From a checkpoint of a small sound classifier.
Model: arch convnext, moe top_k, width 256.
Rows from block 5 of a small sound classifier, named by matrix and row number. Rows with one number within an expert belong to one neuron, the router's apart. Each number is 128 + 32 x the weight over its row's rms, rounded and kept within 0 to 255. All counts start at 0. Numbers have three digits each.
Before each expert's rows are labels from the 100 clips, of 14848, where the router gives the expert most weight on average: "top examples" is what is common among them. Only what is clearly more common there than usual is listed. The data: read English sentences (LibriTTS-R). In brackets: how many of the 100.
# router: router (model.blocks.5.mlp.router.weight, 4x256, trained with AdamW), inputs 0-85
# up: expert up (model.blocks.5.mlp.up, 4x256x256), inputs 0-85
# down: expert down (model.blocks.5.mlp.down, 4x256x256, transposed), outputs 0-85

# expert 2
top examples: voice: male (86); the word "said" (26)
router.2:185137164065129075068104026126194159159131128113110138116096125117145061104152106146129135151127143080125160130154118109150145167109100096111123058116121048099159127100154098146098168094132117134158116127104135140164095095124105129076137121184131116137149111
up.0:195122084035184152148151160141124089071104104148163132155142119178102164138089184160130126185123072120192133158143157083115172100139183215145088111090160175175161109136138040101176119159104136120128145083084116147159126157191127126159168137108145071149103154
down.0:110116159166126124147137088123143120157116052099114089136113103090128134040085133184050124109112176111162134139136133089096110121116216199100149109139138141156082094137086162080090153114054127070146147116082136114157120098070126146146104132102102109119158098
up.1:159090130127169067097149074091152142119109098148106156178155133171107139034151107119150101134086098085109176148103100099109138128122130120168168109159153104137129098102138116148115123096112128084144044077182115076099123117168110128112196140145160117158121168
down.1:057117139098078081139129093164192106125105142111095136108132141079112136101109103120112167144087156090161113122048168123136122114114134153144059113154078168151133109155149121128158171160164121182058060118101167128133123131154151147126155137160091165217182151
up.2:162135064080161113107159105153121111187114140168144155184096102113209096148137088163147192137073096151111143106145121101169136125133080156107146129165143160135110090130131163120111086200114151151130104114165097170089138213132163131133115143137160064132059115
down.2:134142128102161149121145145106124143114092093131182142095138091173157132072115101163168144115117061130129181116094105123122160125155106126090135113143088181110120119112166113129181158150090147166194117141048174131123109137075092170071079168166122108163166105
up.3:097089132142136120160132174148153089103144072087126179087137141146136111148111153116135118166117125142107153105170060112106092159129043102131104164097098134079139116142145151176205097090110146139141081127144124161096160081138111111119117099130143145112094122
down.3:065109143106140185122128012141160141186137091099113121145122084166120112125110098133114135136143132131140167087140088161106145153115166087173112105160180171182101102114087152152115097162134126099039105102143138122108135115079104088073143132151143119118143110
up.4:110051161044124176114130188138154086131133115122165090134148088142148130121140111115140156099160116110162113124146121125121074106139168170142161143102210180124124123142098169158134137145139150162139125126111080152082127138116164108147081103061114188145165090
down.4:174172130108124135114132122125171111139116177089184131134125088117110125104103128109103104134153255175060066156129153088068188119193138100180159059104123100081064121165146097142138090142170140083189171110100082160133123176158110117110115160138150105107134144
up.5:129077115069115145124132123131077069078126093148160135108147112142120145082144134138106106167095154138132134165127097115144082106138134100125196146207187087127123113131095223151130076110131149151140131148160105173157102107080116148176126147196095135156125162
down.5:160162102073057085089197112166121131155174146140083145122139089149090113079156143146090112127071013070095160134105124140123083114127111164119100093126096121107159116116144077098175127148133069113159102120147099158100145123134160115181130179122176147113139132
up.6:188139164093111111133114151155110125113107072087152177136092136102149109146147138139091141072083108114138118118134123139136131076109087134144124136111109122121090147116121082146120124181117080153114156119180101090130119127139193187102187070180149144146160170
down.6:116128135073118138152150130150071118089143165093158107116123201111083120141103133060108128139110086190160105108165219118148194129152177055177119119152164141143167134122125118078156157109141129060182088101097138087157118069105124137089096125123173087120101126
up.7:159126141088089057129120103104129153137115070130149059181142161132172104123073159112131114153154150178172145124142167139166120143127112148099094129155160123117111134177052129099165094164154109172142118101129157198097170128100157109126120115114108137069115152
down.7:164130113162201158128122138128161133117153134143159116182124189130164124114140113122129163096143143096106106185167143141107156118110150180119151159153123166146117099134172136148117110149143073177088160143173065172202052141157057129137068178105108172112121117
up.8:085118189130119134122081136137126102050100116112111102128119146157198138159129140141154101099103114090079187174174134083171128142147110109171152124128136102110134127170101114114152133104145149154095129131179102114097120107076188107109111155137108085141164111
down.8:114082131116125066153171062230071124107141100083141171116154191088199109112136140113159109148142156179168133072153130122137147139154088149109156222122173096034129120090128049172116114187192063202138130123169149125096097128143150121143117068114125082141084100
up.9:135044156203120123119106141067111159128162122117150138135169127163183130172072149111124140144102151111103138167097100113106110085127073093069139129149138136104159135143170104090128115059146128116089041107126183143135085103101163107114106145167137131096138086
down.9:114101137153064128153148094095086150111086111150143113109127115142148140128107148131139128135131111076149099143128122189088152111106191127109111130148062106102153123148054164204152162088176100073130142123108115110138173107116139088127133102114136091046163133
up.10:145103042121093093112127170179082139139180131093116130129064116155061177156139121106144148121082170095140106115120150136101149094128084074163189131112082156137166114105210150139146131140160124141175141106161194093074137178135134145116120147049212126174104120
down.10:094087101094128141160098104124167112114081066071108121138129186131097118131180122094121126136148156062137103108144084090185112125073142046096136072175162084100075119106142112058089078189097103090094151128116138131068048081074170169105157092129112158071115119
up.11:097150190124116107185110112082082190167131162171113142104061124112106158120108102146072156158151095123130118100175110145117201122149068176144157099140165140096120072127175085144155106112120148137142071154095094118133147180132104098142113126196109080166127163
down.11:149108103180171115125160126103180163123132182195148039108132125166087130204111113212151134110163163105132129202136150140171143125101145099085154138138141111161135130132116139121163183084112111148147156110110106148118123130087050123081115134130103137123111131
up.12:160110134143124108078162140170123108066140105132125138144128158131186122064179109096105079164169175095124077100125146133103147110126106145075131071105127092203149132158120080125134100081098135098115099124094057166131185150210109151106092160074082128129137161
down.12:078163181128120104118102097208127128150152130167135111133113135198138156132113155151118146125093044103072114098175123141142080131096124068163102106148093078135132107118090146098108178196042150148126118121138095200124041211088151151154115105108113158148106136
up.13:108127126117169149116125067123089148131085127122119095046085149190121144154126150088123139134138115122146090151179118134101152099144173117185138140135102150177064117128079149124068107164073066115146115120138135136139082097143086108128122148117083186152139044
down.13:132115150097138050117099127200202141134210073142120114089162099141168119190126146165137131148074119149111107156153037096121193101118138137111121101177086098150121148123112106105171083107130078124142057143131149151133225119088119173127153118092134178126083129
up.14:144148132126133156189133107164124132150180155104100128167127146116140139100121148109092125124128144149125115119089133099116100138123038098138218191188103090157113155130209103147090172145179095118118139177154163163097087125055191192139127091090194143152102135
down.14:146100176091102085128123129191090111083138143092160111153110125076153130111154137198167139108111058121120129169067140139098151111151148093098140089125169119171139194154101124207148117112111137027121207136163132090143122076148206126157105135127124132113110140
up.15:109086123147122115113086088159124137091139095112169103138138148158140141130132113138125110153199129150170138157167126142182173149148057120139171107144120102097053101144110152127087107149123100167121194125095164091129185131109127053123163069132126093136075155
down.15:164141161118112100142134158141085153195103240145124126170160121104150138112129133110125168130096111161115140092148083166116119140114109164135086165138178161105137091136136080145158061156110140198069134123095148174163000134129065098136133119119121135093110127
up.16:102174093138152157194125125153121119112093075125157123127038106131106172112164156150072174129181172141135111144190101098147166127142128103120108110116169126164095157082125113131217137126071160162130107142140139204146170145096159146093123133094108092138164146
down.16:124140128110186112139123119232130135094156118181117114090117123146113152137125146122074137125111169121080160094161132150080163129142154042170115081128138109166171068149109126134114130116091091188145119122110146087046132097150184097183124124165123137159127133
up.17:102146106134135086133179122189152184138181113123135124164117132152123127105136112165062154122069131077145167122183092163137090131101178152158107101064120156068131088123084066099108121072101131142101129085114147131172100173145157077109116130083075132131148164
down.17:109139207126040093112092063151116111073147143105143112115126095114081109143104096128111116117147177124150126100110137160123147117123103114110152094118072095088104138124109146043140109112142183141102153122158138067136133165056100104118126111133129116114123132
up.18:156141126106106145115107084120065196127121067068114104180129144097104065119173105137112090144107095131152133110131127191164122157105124105080130153167093072177140150100220158096148107171154105077114127134154142118121149101152144174101101153092146128161170050
down.18:114153113157100120153117145138149170114109133108164158156149108151121128111120123121169126120169139072147171116138196101158084107125046131146073160106096179141178128166109101135087129108144129089114110116089105032169172113216190084165082102097173152176094117
up.19:117116122186131177087146125162153070133160118131130172121135145109133118108155095185146091097155183105190122082176171160082095082175150145180141115073128103107090087121102118077125151083163137131101116096113151126159156092168119120121138113160164138098124119
down.19:162128160177137129110119136187168086145125174128151097144130124065165094081086165095148072149100106099160159094161085101097148103147105142170061105140132117098137157140182185100105100178153142149137085128137067158132054102140143147106154073113175110148137122
up.20:098117183110085127111127145124128113160106132107099140126105137146080169147134119169137149088129118110165096131105175157133154127167105135165070115149087166131105148143112126140117129141134135132156113142170140166135100125123159063156105135102179090163132115
down.20:130112069130143095081160113082120116122119144158130046134100085143157107113174096132116165137101098082187176125125195072174121140081140118078122187088142105130156113184186090155159176135103117133090191124063127138099162039100116104133128110124104158144135125
up.21:134162133188095171085163129139114121169123165160100126124141108143112108186120089125143104204150164078146163104118146156116047155127117087117153145102157164080130161110052155125158154145147158149111016184122127154116113103145099127062118104116148118141130088
down.21:103197137101089122139126149209159142108156091143118113144136086131100170175109102094203144149148172075091138145110104122147150115145149134092120095142113084039086120079067136143138146094116119111123180109108111084143129117055137139108105178120117098120107139
up.22:119101089156141176140093135086122139044164127029144155173124091156114138147119151130176202155101139097121125111187177093131121101136192047130133120111249155161123099101089127118125139160168142085165140087117145120137109159169166158132059188163144073124131117
down.22:141154120143120125102178162100176103157037161097134149143128086102130120151112096111113093129101137094139145131080152145148109120050180114147107199100132155103126166060099155097157096066138175118175108146080137154158118128138164147093158153117151144157144120
up.23:139080130132162144128083107185133125121069176199062153149136117126144134124121116109134114010143082110111070115138148135121157141108129133163131145125192067105126143164181088125113111097116134153241157131101152120185116040128135127178085107131113091116234155
down.23:062110119106145054079134201113139122098100143114085097097143118081117112100131132135162110128096192140160138164096154160155119152141185108129075128126160150198110136136076151154164112150161165189159166129157142124118134122126074122144131131131110147184107104

# expert 3
top examples: voice: male (100)
router.3:090083070146142128108143158134152173121129099150153126141137149130122107108118157133149127125137128136110144127163119120112126049099115112137138076126127136133139125093166157177141111125086161114091164035139156134142098139119118111120143111091239115104132137
up.0:116095119115124138117133149092076125136104099135144128141117123124129083146151096180173137082133116124116106101079126116125152086139124151146126139134106071142158122135121155123151132096140115092160050166119121134101089110214193107100123136129125123147166228
down.0:082145110144128152122108162173108132108078089094126166162123120084095133094123133117142149144141160088140118152121187181151154124167119119099127075090065186132115089150147090139118118158138124133079187140121097165175127147161118188122126076126163098121199136
up.1:197144148122094195119098100079104152184109147063148129105157110163126113139109068130109110094107157101130159127132164108175091096172140120140133123099175200090135092149155128124146154107108131085134134140118080178168125123122139195197056151144141126127104113
down.1:088155143125119133076123187127131126127160110109235118123111091171088106145158155087136097121130082185109151132085109102117127148153205125143130144095145118141090101137086134201086108130135173123161090123084122146091089146153140131136133106145077030099053102
up.2:159097101127125157109112116118078067112104093140160134144193096112139107094144095154090150111102144178161137107162083170151186132126156121139113129120077156141103115103031162147100167112142148110127154105144086132170136154166082164196132115088103131165141091
down.2:170186052131124047142142170108141130148087142175182154140117170063127153104156115133097141120116132154173118077073116115117177126123102155191143114137140142092161094143145125097153087126073066044107152124065061171126138048168135167144150138126105106083073141
up.3:060130125090054127123083124134171149104099159106102136109089113113121178155146148183083138148129112116169098165158145129102153123176110102132095183127093103180127128153114115139116152078175090137171167117157078150147141128163124097160125167118138173163109144
down.3:107159110174134104144139153150147101096138125149123079121119126146087122144114096112148082117066164115084153142153127101166093135113113108111129055148187097085133138143022086103152107100176198159082096137133153073152125102173135092121135089169148113142124156
up.4:098080134108112110114093086121135107110102093128183187126162097144094086110161114105157108126115064077099112095109177105140141171130147177095106141116071164136150084185096149129178129166143178147081141178123118093098111072152137079121136133152123147153087110
down.4:122131116134093172137119140090086136046158156067095048164147108121071156148117123120139105131164126163180120175076151150167119149154182140212134127108167091130116133163166127148132097144170168086187118114123109105089106103120092132127146117147163159215113125
up.5:088084101134106090145142193088065125155125119157130053124092106113154158139107164094136101087138116083144089121095116156116124109122141101117108154116144074080152149093144168109124092101114166080123115140076091140129107119105074100157120186106101124123151138
down.5:121150110104159135110139120116166149162125101087079143090105169133181148112163101070124171125183109091159103146100070229100132124098202185108129141103038198173132161165064093099155158091124088191156142132136137107122058164116118106161092183102140115113145137
up.6:154140112115120113109136139189084120100133122166119116139144186101108117098090158171204138083101169141186074160122114096129136164143088150165116118127112081136095144155111131112152111059213141154118142139081095104126191138105080101115075106140132149125131112
down.6:174142105072170103125126123147110124156176139198076126120129149099089115193111132137154188132111030125181120161124121103103084126167131157125137149169137118110140161068133153144080137096105157087076169130156117118072172108099192147104138106144109158144120141
up.7:130099131097209107168131120102056183078134093131146121142118166129119119155142118092122119194165154089127164153129125132155142131108147088122166143115145092104148191159167108107127123135136137110117147071185103075125151077058105111099179150084105071124150106
down.7:114174060133094153128058127166108126159125158113183174130121132085092144141117137126091159120106132132181039084145084113117054144193170167060153156132122128136165097105150099116113170111167148084143129110094106120120149162137176135115134124111130153098147106
up.8:172157153133162103139163159131120105139151087087116086099117105147106087105117125121092153149146178111115137128171074168145126174116093137153109107133184126109081141101149089132097122139124107127091175111174152119103107129165186106102137120116105121068115128
down.8:192176154145147160165036100176043130140112188122160131175125128148138106168121141149198092127156076077085071123108080108126134120110117141101089149190152189121130146135076163169170109159083108137090107126142126143132152135171180066163112137111134121053116132
up.9:133084147104171143089115111095091123106091152116156161135111078128152109125165089112130158104065072210106152108169120104112078105156178112098107136160086182126103113102182127142115129137119126199118105109166130166105084093163140117097191122160153162175101082
down.9:106171116138184145122185069115091155128132118129178121138090163098094152151114122166206200130139125142150085141177111098097146106104141157144129133147130123129144071105163102176162146187183033164085087126080099079072096074065159140157149084123127094124113134
up.10:164122093083083126111117133160130111113082093135168129078128176125132166135052131183093125136115153179146088114137126111111048112121119143129054104108082158103093090159154081152182156169081097109105132118100165138108100147093182169156101148201124128139129130
down.10:076118071137072103128167088177166126139118144094156114113151179115086133116152100104128127112134077188141119159169161096151212108197196107091094093123135150158085165108123169160112153126115129142087082137117075112118152176108127084078155154123113090137161146
up.11:131119132165082118102119121144168113196107146119131126097076160062141148126142085164184148164108141100157120136098156111162135177151064107158162116080091109141097134110153126193096118108125153175126147137128073120145113094173145109093177147117118130170097086
down.11:101157119149113120109217102180141122070111162147114149143114091105048128146140098138121153128115148071171120142137123120149149143175142120118109148159126101065116159123117131121114069147092086160114129122167157070129146102150123094110116128161084112136048156
up.12:112096159197122120085110109117176128168118126124107204118131106112094192044145168104134121177073058142086116128180183166128168152089096085143103087085208160097107168136075131119128152157088143159115068037102131108103095106125145117145102122161153117147181106
down.12:089190066202168091132093163137142132119116164068117078168108079111097129141090136096099102109183105099059142132104163132078116124133126045152135116185120055128130166165132110132160152168148143206155109148143162116145160122089113110102064142138137038144131092
up.13:114074167115167125106095114174065096090138103093165160142174128118151104119116131071101089110128104045119149122128155184209114066136131152149123137074129106097144138141147113102121169181149064143112168119125130119180120139127135100141131139087100109098117104
down.13:077152138132163110168142115102190126120140016080152111164130199073155141148181089170096128117135117192149136176128098119126172148129144094163157090157129077170100113160182116126096186121133085083079112123144175167127168202107145136143129091133118115112105128
up.14:134159153093142117137132142147134131141171153177092130120076133123106097148035105117145134120172092158189110128133124106142118093161182133135132137082171074131143117109125134152090158110141126095111154084155163143131074151158107126165159112164151142152083119
down.14:159164084118163097131166059193135113127133109163110090077112123122121112159155134139178157123167134126105153131106108109067085143083118116080085117160143076118128152078181175141155020074091093137122148145222122142193119157188144126122130117107086134129123122
up.15:104098119151138133137145101121131113132092150132079162159137112138106114088079131189127118116154068108110144147137125136177152113107137145131134132125095122122129172133094099096175126037116125107141101191142094118173146101116100186135105137118151112122184054
down.15:154125161134162123067156140093114146151043136081145183139136141091143107190178166098132114127124133155132099112116169150084116139130141149069060148096124125177176143114177147132083169128079179113187152131170153079155109125149076118142114135149134213103123130
up.16:114061187093099140126093170144083194055182135106132053152137181106075125131134162134155132097098142120132092140133127093123149119121134104226132140143117210135140122109149097108135123080089078100091150176089130088140102089146140168124095104150077083149132133
down.16:188180098152187182112052178144116091124120076075066160140097116064097122101146136158165095119117093102078160150131117146082217149098090118112134136158161103115098153143142137155146000153142217177129144144170146122161146116204166142154160178108083116158123148
up.17:135179085149054090214118168092092171130158146098135110085170141135177107138136108122155185140146096172130105111137138139126151133108177123137187112123154112191092125141126160161046118113092125085139144148161152119171134100184069164137115171128123202114121148
down.17:134038129133119169124000131136116155138144158115144147150133086104088111155164144119135145153154086113116165142146049145078095135101183167149050103143103162151128115152193168123203111163156192104109106121115142147165119141171139166171142142167097140114125113
up.18:076109183172082037097125165126108138119129161166084116061103146177193088093168116152122053098130114096117123108063152144119180066070189102130108074142173171163131080121159141158174151170146118108097101158173154149122106110167123142146099141112099153120109089
down.18:080127084073186115093111102147137116122227171146158187128119143178135136134125139111247157124129042138160139188154121120078139136143101178117094150148107095127108081158108167106090122153138115169133081147108112169105051085160112129154117119127125129162085153
up.19:132204116094120169175106071139105205183129180115151068172123141080180127155096133150124094118159094136173044108148144088138060119140157149090129155182135147139090136089152033143086135151166143142161100114115120163141113190106139059091122063149132116138132100
down.19:112079167088133119113127116200130153192120131148175163140156155134140143132124161159215119111177174049099150118183151183179119108087136137081132129133125125180130132112143184114178169149173223148124148121118113164116110105119092137129113114133173129140070122
up.20:154104134114112170080183136085079110065140154132118075095146138073112102120128162153134088111132110160087104158193141104116111128138157131070143083078109147078120145065162079097109090166116108091111085126109138146093100129114119164066096128110149168095113135
down.20:178164127070134170129133069135177136114137124160185092117112143091193159085073137153208102171091140094135151061190136179130106138081109139165106087122178131168145050075132133088137157113101081136140156119138104082099137132118126094128140061141055091096109113
up.21:136181139144080151165135121178075114134169129112052113096137124112081151110061115131155140134104146182130102125102108092123185124132163126160113168117173084085069112114125134154178110113114155078144069131162126132109111071139114136142082096086152133123104126
down.21:123094108179140114146154149188183115118160183096120110081136118104096155115138132117170166140138136146100125150109116107103102096104100131110125191127099173145133166140174115111121161146056092138084132142124105220158112129129116093135111110133156187125122138
up.22:149136113133081100145121097192123174122118117173120149139140160109161066157208108174117142118076151129150116123146132128142164126153088129134106167130124143103099132060114115122101135099092131119136137156086116113111112144115095122148157157144145199074139131
down.22:159161186135061117141058144085134101146110109079185110166121128175163145131123105127116133128155215178099088155059085064071171134145062069107161123087142041124143116097119159100150131142181112130132150124109184147163140125098126080148040149114126152130146138
up.23:152097100080157164134168120093166100184185192146118149135142099138228133109151094148130122155141060144119157130170140119123125121142070098106113176181124130083142129110076132126070096116117156115135142038148101128161169138117140123170147100122135145118144151
down.23:176173178127145147110083102124068140121127116139138099108128133084164151148153072162134189127203161183082124125167146118139117133164132128148173124117166136169117137133075124165229107125125219167151072142124136193151183122126110102136152158104114243147185106

# expert 0
top examples: voice: female (100)
router.0:115133151164102145163154133189074086118130150129128118194119158101122158120137117100094196074124102130150185105097139109085087184158156104144124133131165171140149133143113098129150163138069138141156114176125171090085165083094113122143130139142193133093109096
up.0:102101111093134214140141037105165036173137157091144093139136051135102193092106136148097141095096109113141186087148127139136128169141125135131090088110141115078144140136134127109079166105127100172125117129154095187150092106155157180135113165133119099097084129
down.0:188115123085192110124144147169152118150126159103117095138124115082154114108176152175097137126153096112135143083126101161110066113146164077143186132102137034181115117153086166127136157070108161158136087130058138163117140085111063123124115148144080132115098177
up.1:134144135159157121118138083099123094076131116143123199095087100121109143131100153090128118168160138175087099115069134134133115160157174183093136154068102152089142125039197079176114114122107111108117125158100087169138170120147133126141110090173108134147127132
down.1:136185095108143129147120127108053133112132175090123120105104042139104167076091144077091137156132141103168181176166116150096111146065169106159143164101088127097119093135130126177081144139133151181144086114135120098116153134173104115159152137140205068088119136
up.2:118154122127112118108130190235084106100122152155144145149118095106098164107115124116116073111155150104112128095078153116126170174143168115155150159147171137096147166117112084167184132128109066129129087117116142113065129079153118125080100148106141132170129128
down.2:058059108104129091095100134119103141172128089144189209143140143143115110136115114130148148089137086135160125120179136150143131119186070174122107095128180083096153132134143123094068141108128072139060189124114161154147119119133151139139198100120156121109143127
up.3:104107116085161200132077164160096086132065102124140100128133149124102089131126148170098140147072148146137101147123068107120043105150150149101076141066114155129132124110061110129117175160105134145169073114077133072126118159116120137146139091091101166140195077
down.3:081064106117112176127083114165186156107206133194139117146117091117089142128080089129125124147086076083151121112152145119102154123156083094135125125143171130153161142123121148136135107140111090087167110126111179144170136124145089214125141136118134132134135144
up.4:123150194141125112107155082119092158128117098182182171107187119090151109090101141091128151154124125171101116097165142065097151068133112068105136126105185141126119151148128123120142112117113137089116108122128128183125144100158127164115124104118111113105115035
down.4:123057071128172148096071181160147144081126148154103100088118083184174123149121119093161109121146124150137176084105152039127056126181123115152134154157114072164120167076170150128090168126150108097115062107125097117114087102185032166128136090113140088126139110
up.5:128169142125141156065180167120070113076136118128144149112162127128057130105150155159107134073113110147082090181133126084111109119166094090193117129125068128134074136193169136108126118160096118055135155148126141143151203140104146148127170106089113071153155120
down.5:087097181143112081122176084092120139195156089153114153053104133157165121147120153118087152135120151151132160190165108142113092145130172099127090170165132111102114126172107100115144131139073135108062198146150102157093138082145179178106079118159130201108111133
up.6:128125114139077096128149099083120088167078119092101118120130187070093092184089094132103105125160148156147170075152113127174144119169146092099131160130173179090087112107118167090162162149156127113134092156132138136119143154109160120089162149191176117135154156
down.6:111186126193189132136039129110162124153165118135095116142125074201137134070148140130071145119144145219156187165107149091105086119180148131170132162165137165143109152120078098186158132082154078142086119102103150199151085147190159089170093158140153126126079098
up.7:152112138049133153151162152186101130158092098093118151133091121105150134082144186169144141106123133198130057121096136130114106065134115093110119151171105190164147084186139168137127131123100089129134135148119118130106158123102114124142115058140094162088098082
down.7:174129196106165144140126056206161145140175168101132123145097127118187140106103126118170144127119188105120099175174150180143145137131135128077149131165097169139139145142110107108091144130054088079072112132195187114135111106092141124137118138147174099141108127
up.8:138096147081174126095074126118074127192103083109166177169121110139125080113144164120126154182107104134184134129022147152063101154109128136079084122151148099195174115154093143155110182143141067129149116083144130122125115131139086115130153190117166178137157104
down.8:201057101111094084162106069108155142091199177099220085130113166205068129149125165179090132102138102080097173109152133176126163125133141088096194093175206108086177179128139107130168125104110137119100113150142092180111136176118107156090190114098132166161103136
up.9:137167138118052070160115156086143158087079101184149164126103111220084120140159180097128171136182118126156141125097201071123182155136108079136122154100086128096126140149130135122081185109120117079134139104124081133123085109186132088101165130147118177108141096
down.9:086183068148168151141132080155100127151158141108134143129146132140123135184057143059167102121162105092142054152127099085109169133104153103120100115144156122101123098140132160089118070105087185103136142103207099111086130089155125116175133111125111128151122128
up.10:103114085074108137117082143110103109140161133124184144163125135124216148124135119145128115103200116125147086116116124114129145102102167107170164180139165142139168099136114068094087129105076209086156153106158118055171067154136151159090210109109221104112112127
down.10:183160149123065100144189136011089102050145134128087055123125198116161136136113135146207084135159069192103132092211168171119139123148134088118152055123153108148157100179143162126135181124060189084169171127145119129160135127083109144166136134144126143156072113
up.11:132108075121114178122089134092111150097110159114119145139126137146115151116156149124122127165121127137093167158090090116103084129140131129177180144114106151084145119132193171112200099165035154136156069081178092130114155167156124127139144160144106117136139119
down.11:148152197159131145128164125112115102111121076195072195141132131187114112133142151110159126121087139123147122141114124139141126120158109168135096163115109150136124086121170061159142136140112167108171109137101155127137182112095161128122068106167136148109197128
up.12:129137168160144171118160093127150120076077127113090176166157102116019083100120105122106119123172123129131087177137141051109084197099114153101136082162132097138119105146165107158152129092179098184155126111115109169150082102143096110120177111163157144136095134
down.12:107138103097156164149059077174136144144078126130081113114116133059085144166208136110101086110079125171096110173129120162119180119090127113143115124083127129066152180158079115135083101098186116113103124168160110199113138135165154123149115146114164151169071133
up.13:087119100155135148130180149167132124101131180098157123100119098152151133056122135159100195179102052128114121127145214073118131131066173061115115079064146093152143161175136101076109096182116116127115143118147087116169126140116125140191180137082168177132136087
down.13:196122037158139089109203147110134127075112173161130078149103117158135100160135112111140094134151067153150126113097155167136068140131209153133086130097110170119097125123105167117153121115133126138125138126228103153138205102066132143094063140161128146145089102
up.14:187122173108118153181097147115193141161131136143050120112162091179174129138140108128094134107135104143175145129133167068109163143117153091083137140130106206096127106118129126117082158089087123108189158131123163139117135073107155108135143100158111084120178082
down.14:095077156196127121160090155156109107110137142131088164129118154123143142189135137115104104118126171134179134159106136154160150129184148157096156191110188109083096174111156138144134102133131160113186119110097147150103094128150112147141115143139098087097136113
up.15:103157090129104112115093091102129114121133140110138142166130165158121137027102140158103176121102165125181126157170151118128162108106082133123082091142121137113097127088148155141059092149139177106108125160121120157100148131077123163113134105163104122113168082
down.15:064066057097168031122105121082140121075085094105155156122118097194160159101156129130218139154126148154088157117101181117171161127149166114148075111115061151153109125154097082104170113091183079155196077131129136099124130138065103118105062112146090116109129136
up.16:112161161093076107096092213051104157165131106102132176147120132108147137096157094110105132162125144081188136123164136133141163144132107148154083146118129099122146081160151080146082119151149151161089202129169133158161142115143148128146157143171150177122105124
down.16:071081107167131082128134140073071139137115143118156078090135155114118133150091124133079133124086137109215105053098115206118140133109175120134116160117163153190133090143066092139103143141152085133112195123142160126144114146136142165105128112100141115141194140
up.17:145172098075091135158093090146104139133151122156120123114131158172155156157118115154111109162160071153136096126102122102183139158107138199155151116084175077137138128082085114130128132173100164140150082120145123138114184125150128161133085188132063109059073096
down.17:146103155067196135114115163162136149087123136085110182109143121072123140160203149144079117114184100196089087086121090199117115132160115121136142101109075089163135095162198135166136157117134125178111127126125140152128018129120091114115131138099165112084151123
up.18:145091133151123129088113090124115128165072132159143177138066126088102162121149106160079108093138150126105138169151112075151091141130081111111161066117140117071113127108159168150161122121127139066136143096133114065121153103119179175128095104206128076145134135
down.18:159101186103137086142144181108184146097101127131137067097114141131155143183063147076102097097127109175096102138095127116134097160096110130202168139148155142068139152110177145147151143097096149116181120143100130104150068204162092172082079138129158123116129131
up.19:121095079120137172159137140122117119191065107120122115112121181093151136099110158146116182121094129114144180082132091129189142129153187159161104154157165119175052110099169155129102101169083158129068093131170101119128169126109178171114157138123085106154186085
down.19:179128152128150097139160200105093140145084055202153167137116147175133110109140133123137191146163111150119127149089158188170127127071122117177117110115146190124171164079073096091142140122094129103078154158113193100127129086094187166117103079106130127128130133
up.20:119099120113137114054119050131135127126126134182071132109078129140081176169119157136133130160102115136181175133083190146155092098120114179105151103161157140183161096109098100169135159097141103152111149123132142166152062165119203080096106086148166125150149092
down.20:091150154127149124145059140169136122108097137120167124116132163124147126123080107166097146129145141149142155142084173060143133124237082087123097087091042174100167124150107127128089067144091112164117074119132159157156132134188180131107136117106141122113166125
up.21:118123123198132155148177154098113090087111118217129111125135147154140102113149121165146108098111118064108142132159143097113108128101102085104147145159134145084124147148139163075122131101127109118123086167135181137093212140050141159133133149107069091135110089
down.21:108156138105110117136142160075167162166115112171097125113153127121139100097138098086114087129108136213175166127128102124110198122093190137081087140070122151094044151132112134090121122099174158154143122118117086124110106107094131135114140091147180164170141119
up.22:142102123153053157253165139136131097109106141105046139193158137171109093144132125114078135133156082117124147144071124099090125085103125158166115133140135179130106133143146066123162129126127115161198133107102072085124180127081157136130124155109142151122182125
down.22:117142138127145107110100144202157131142138163147070104102132111142042125149121127147099130122134169124168161120131118148164145134145144098132152143128162078078119144093112127109079128154052179077091063094132141096163145123061147151126103134126100115137134118
up.23:108082195112170111067157125109033146117144145170119157112177155177148110106065144120114133170158134130173123098080106134106175087132155168225136118101116123148077146139182167127198127076126151132140150108159085153126130127194115124159090095124109139120127145
down.23:175151175103140099121112096127105123144093140126116163133126126156127129087195127140134087112151114116169112130131142095104102129125163145093130122110105147183141132098177136046136171127142086150191110120163153086169174133195130085137103104132154116163112141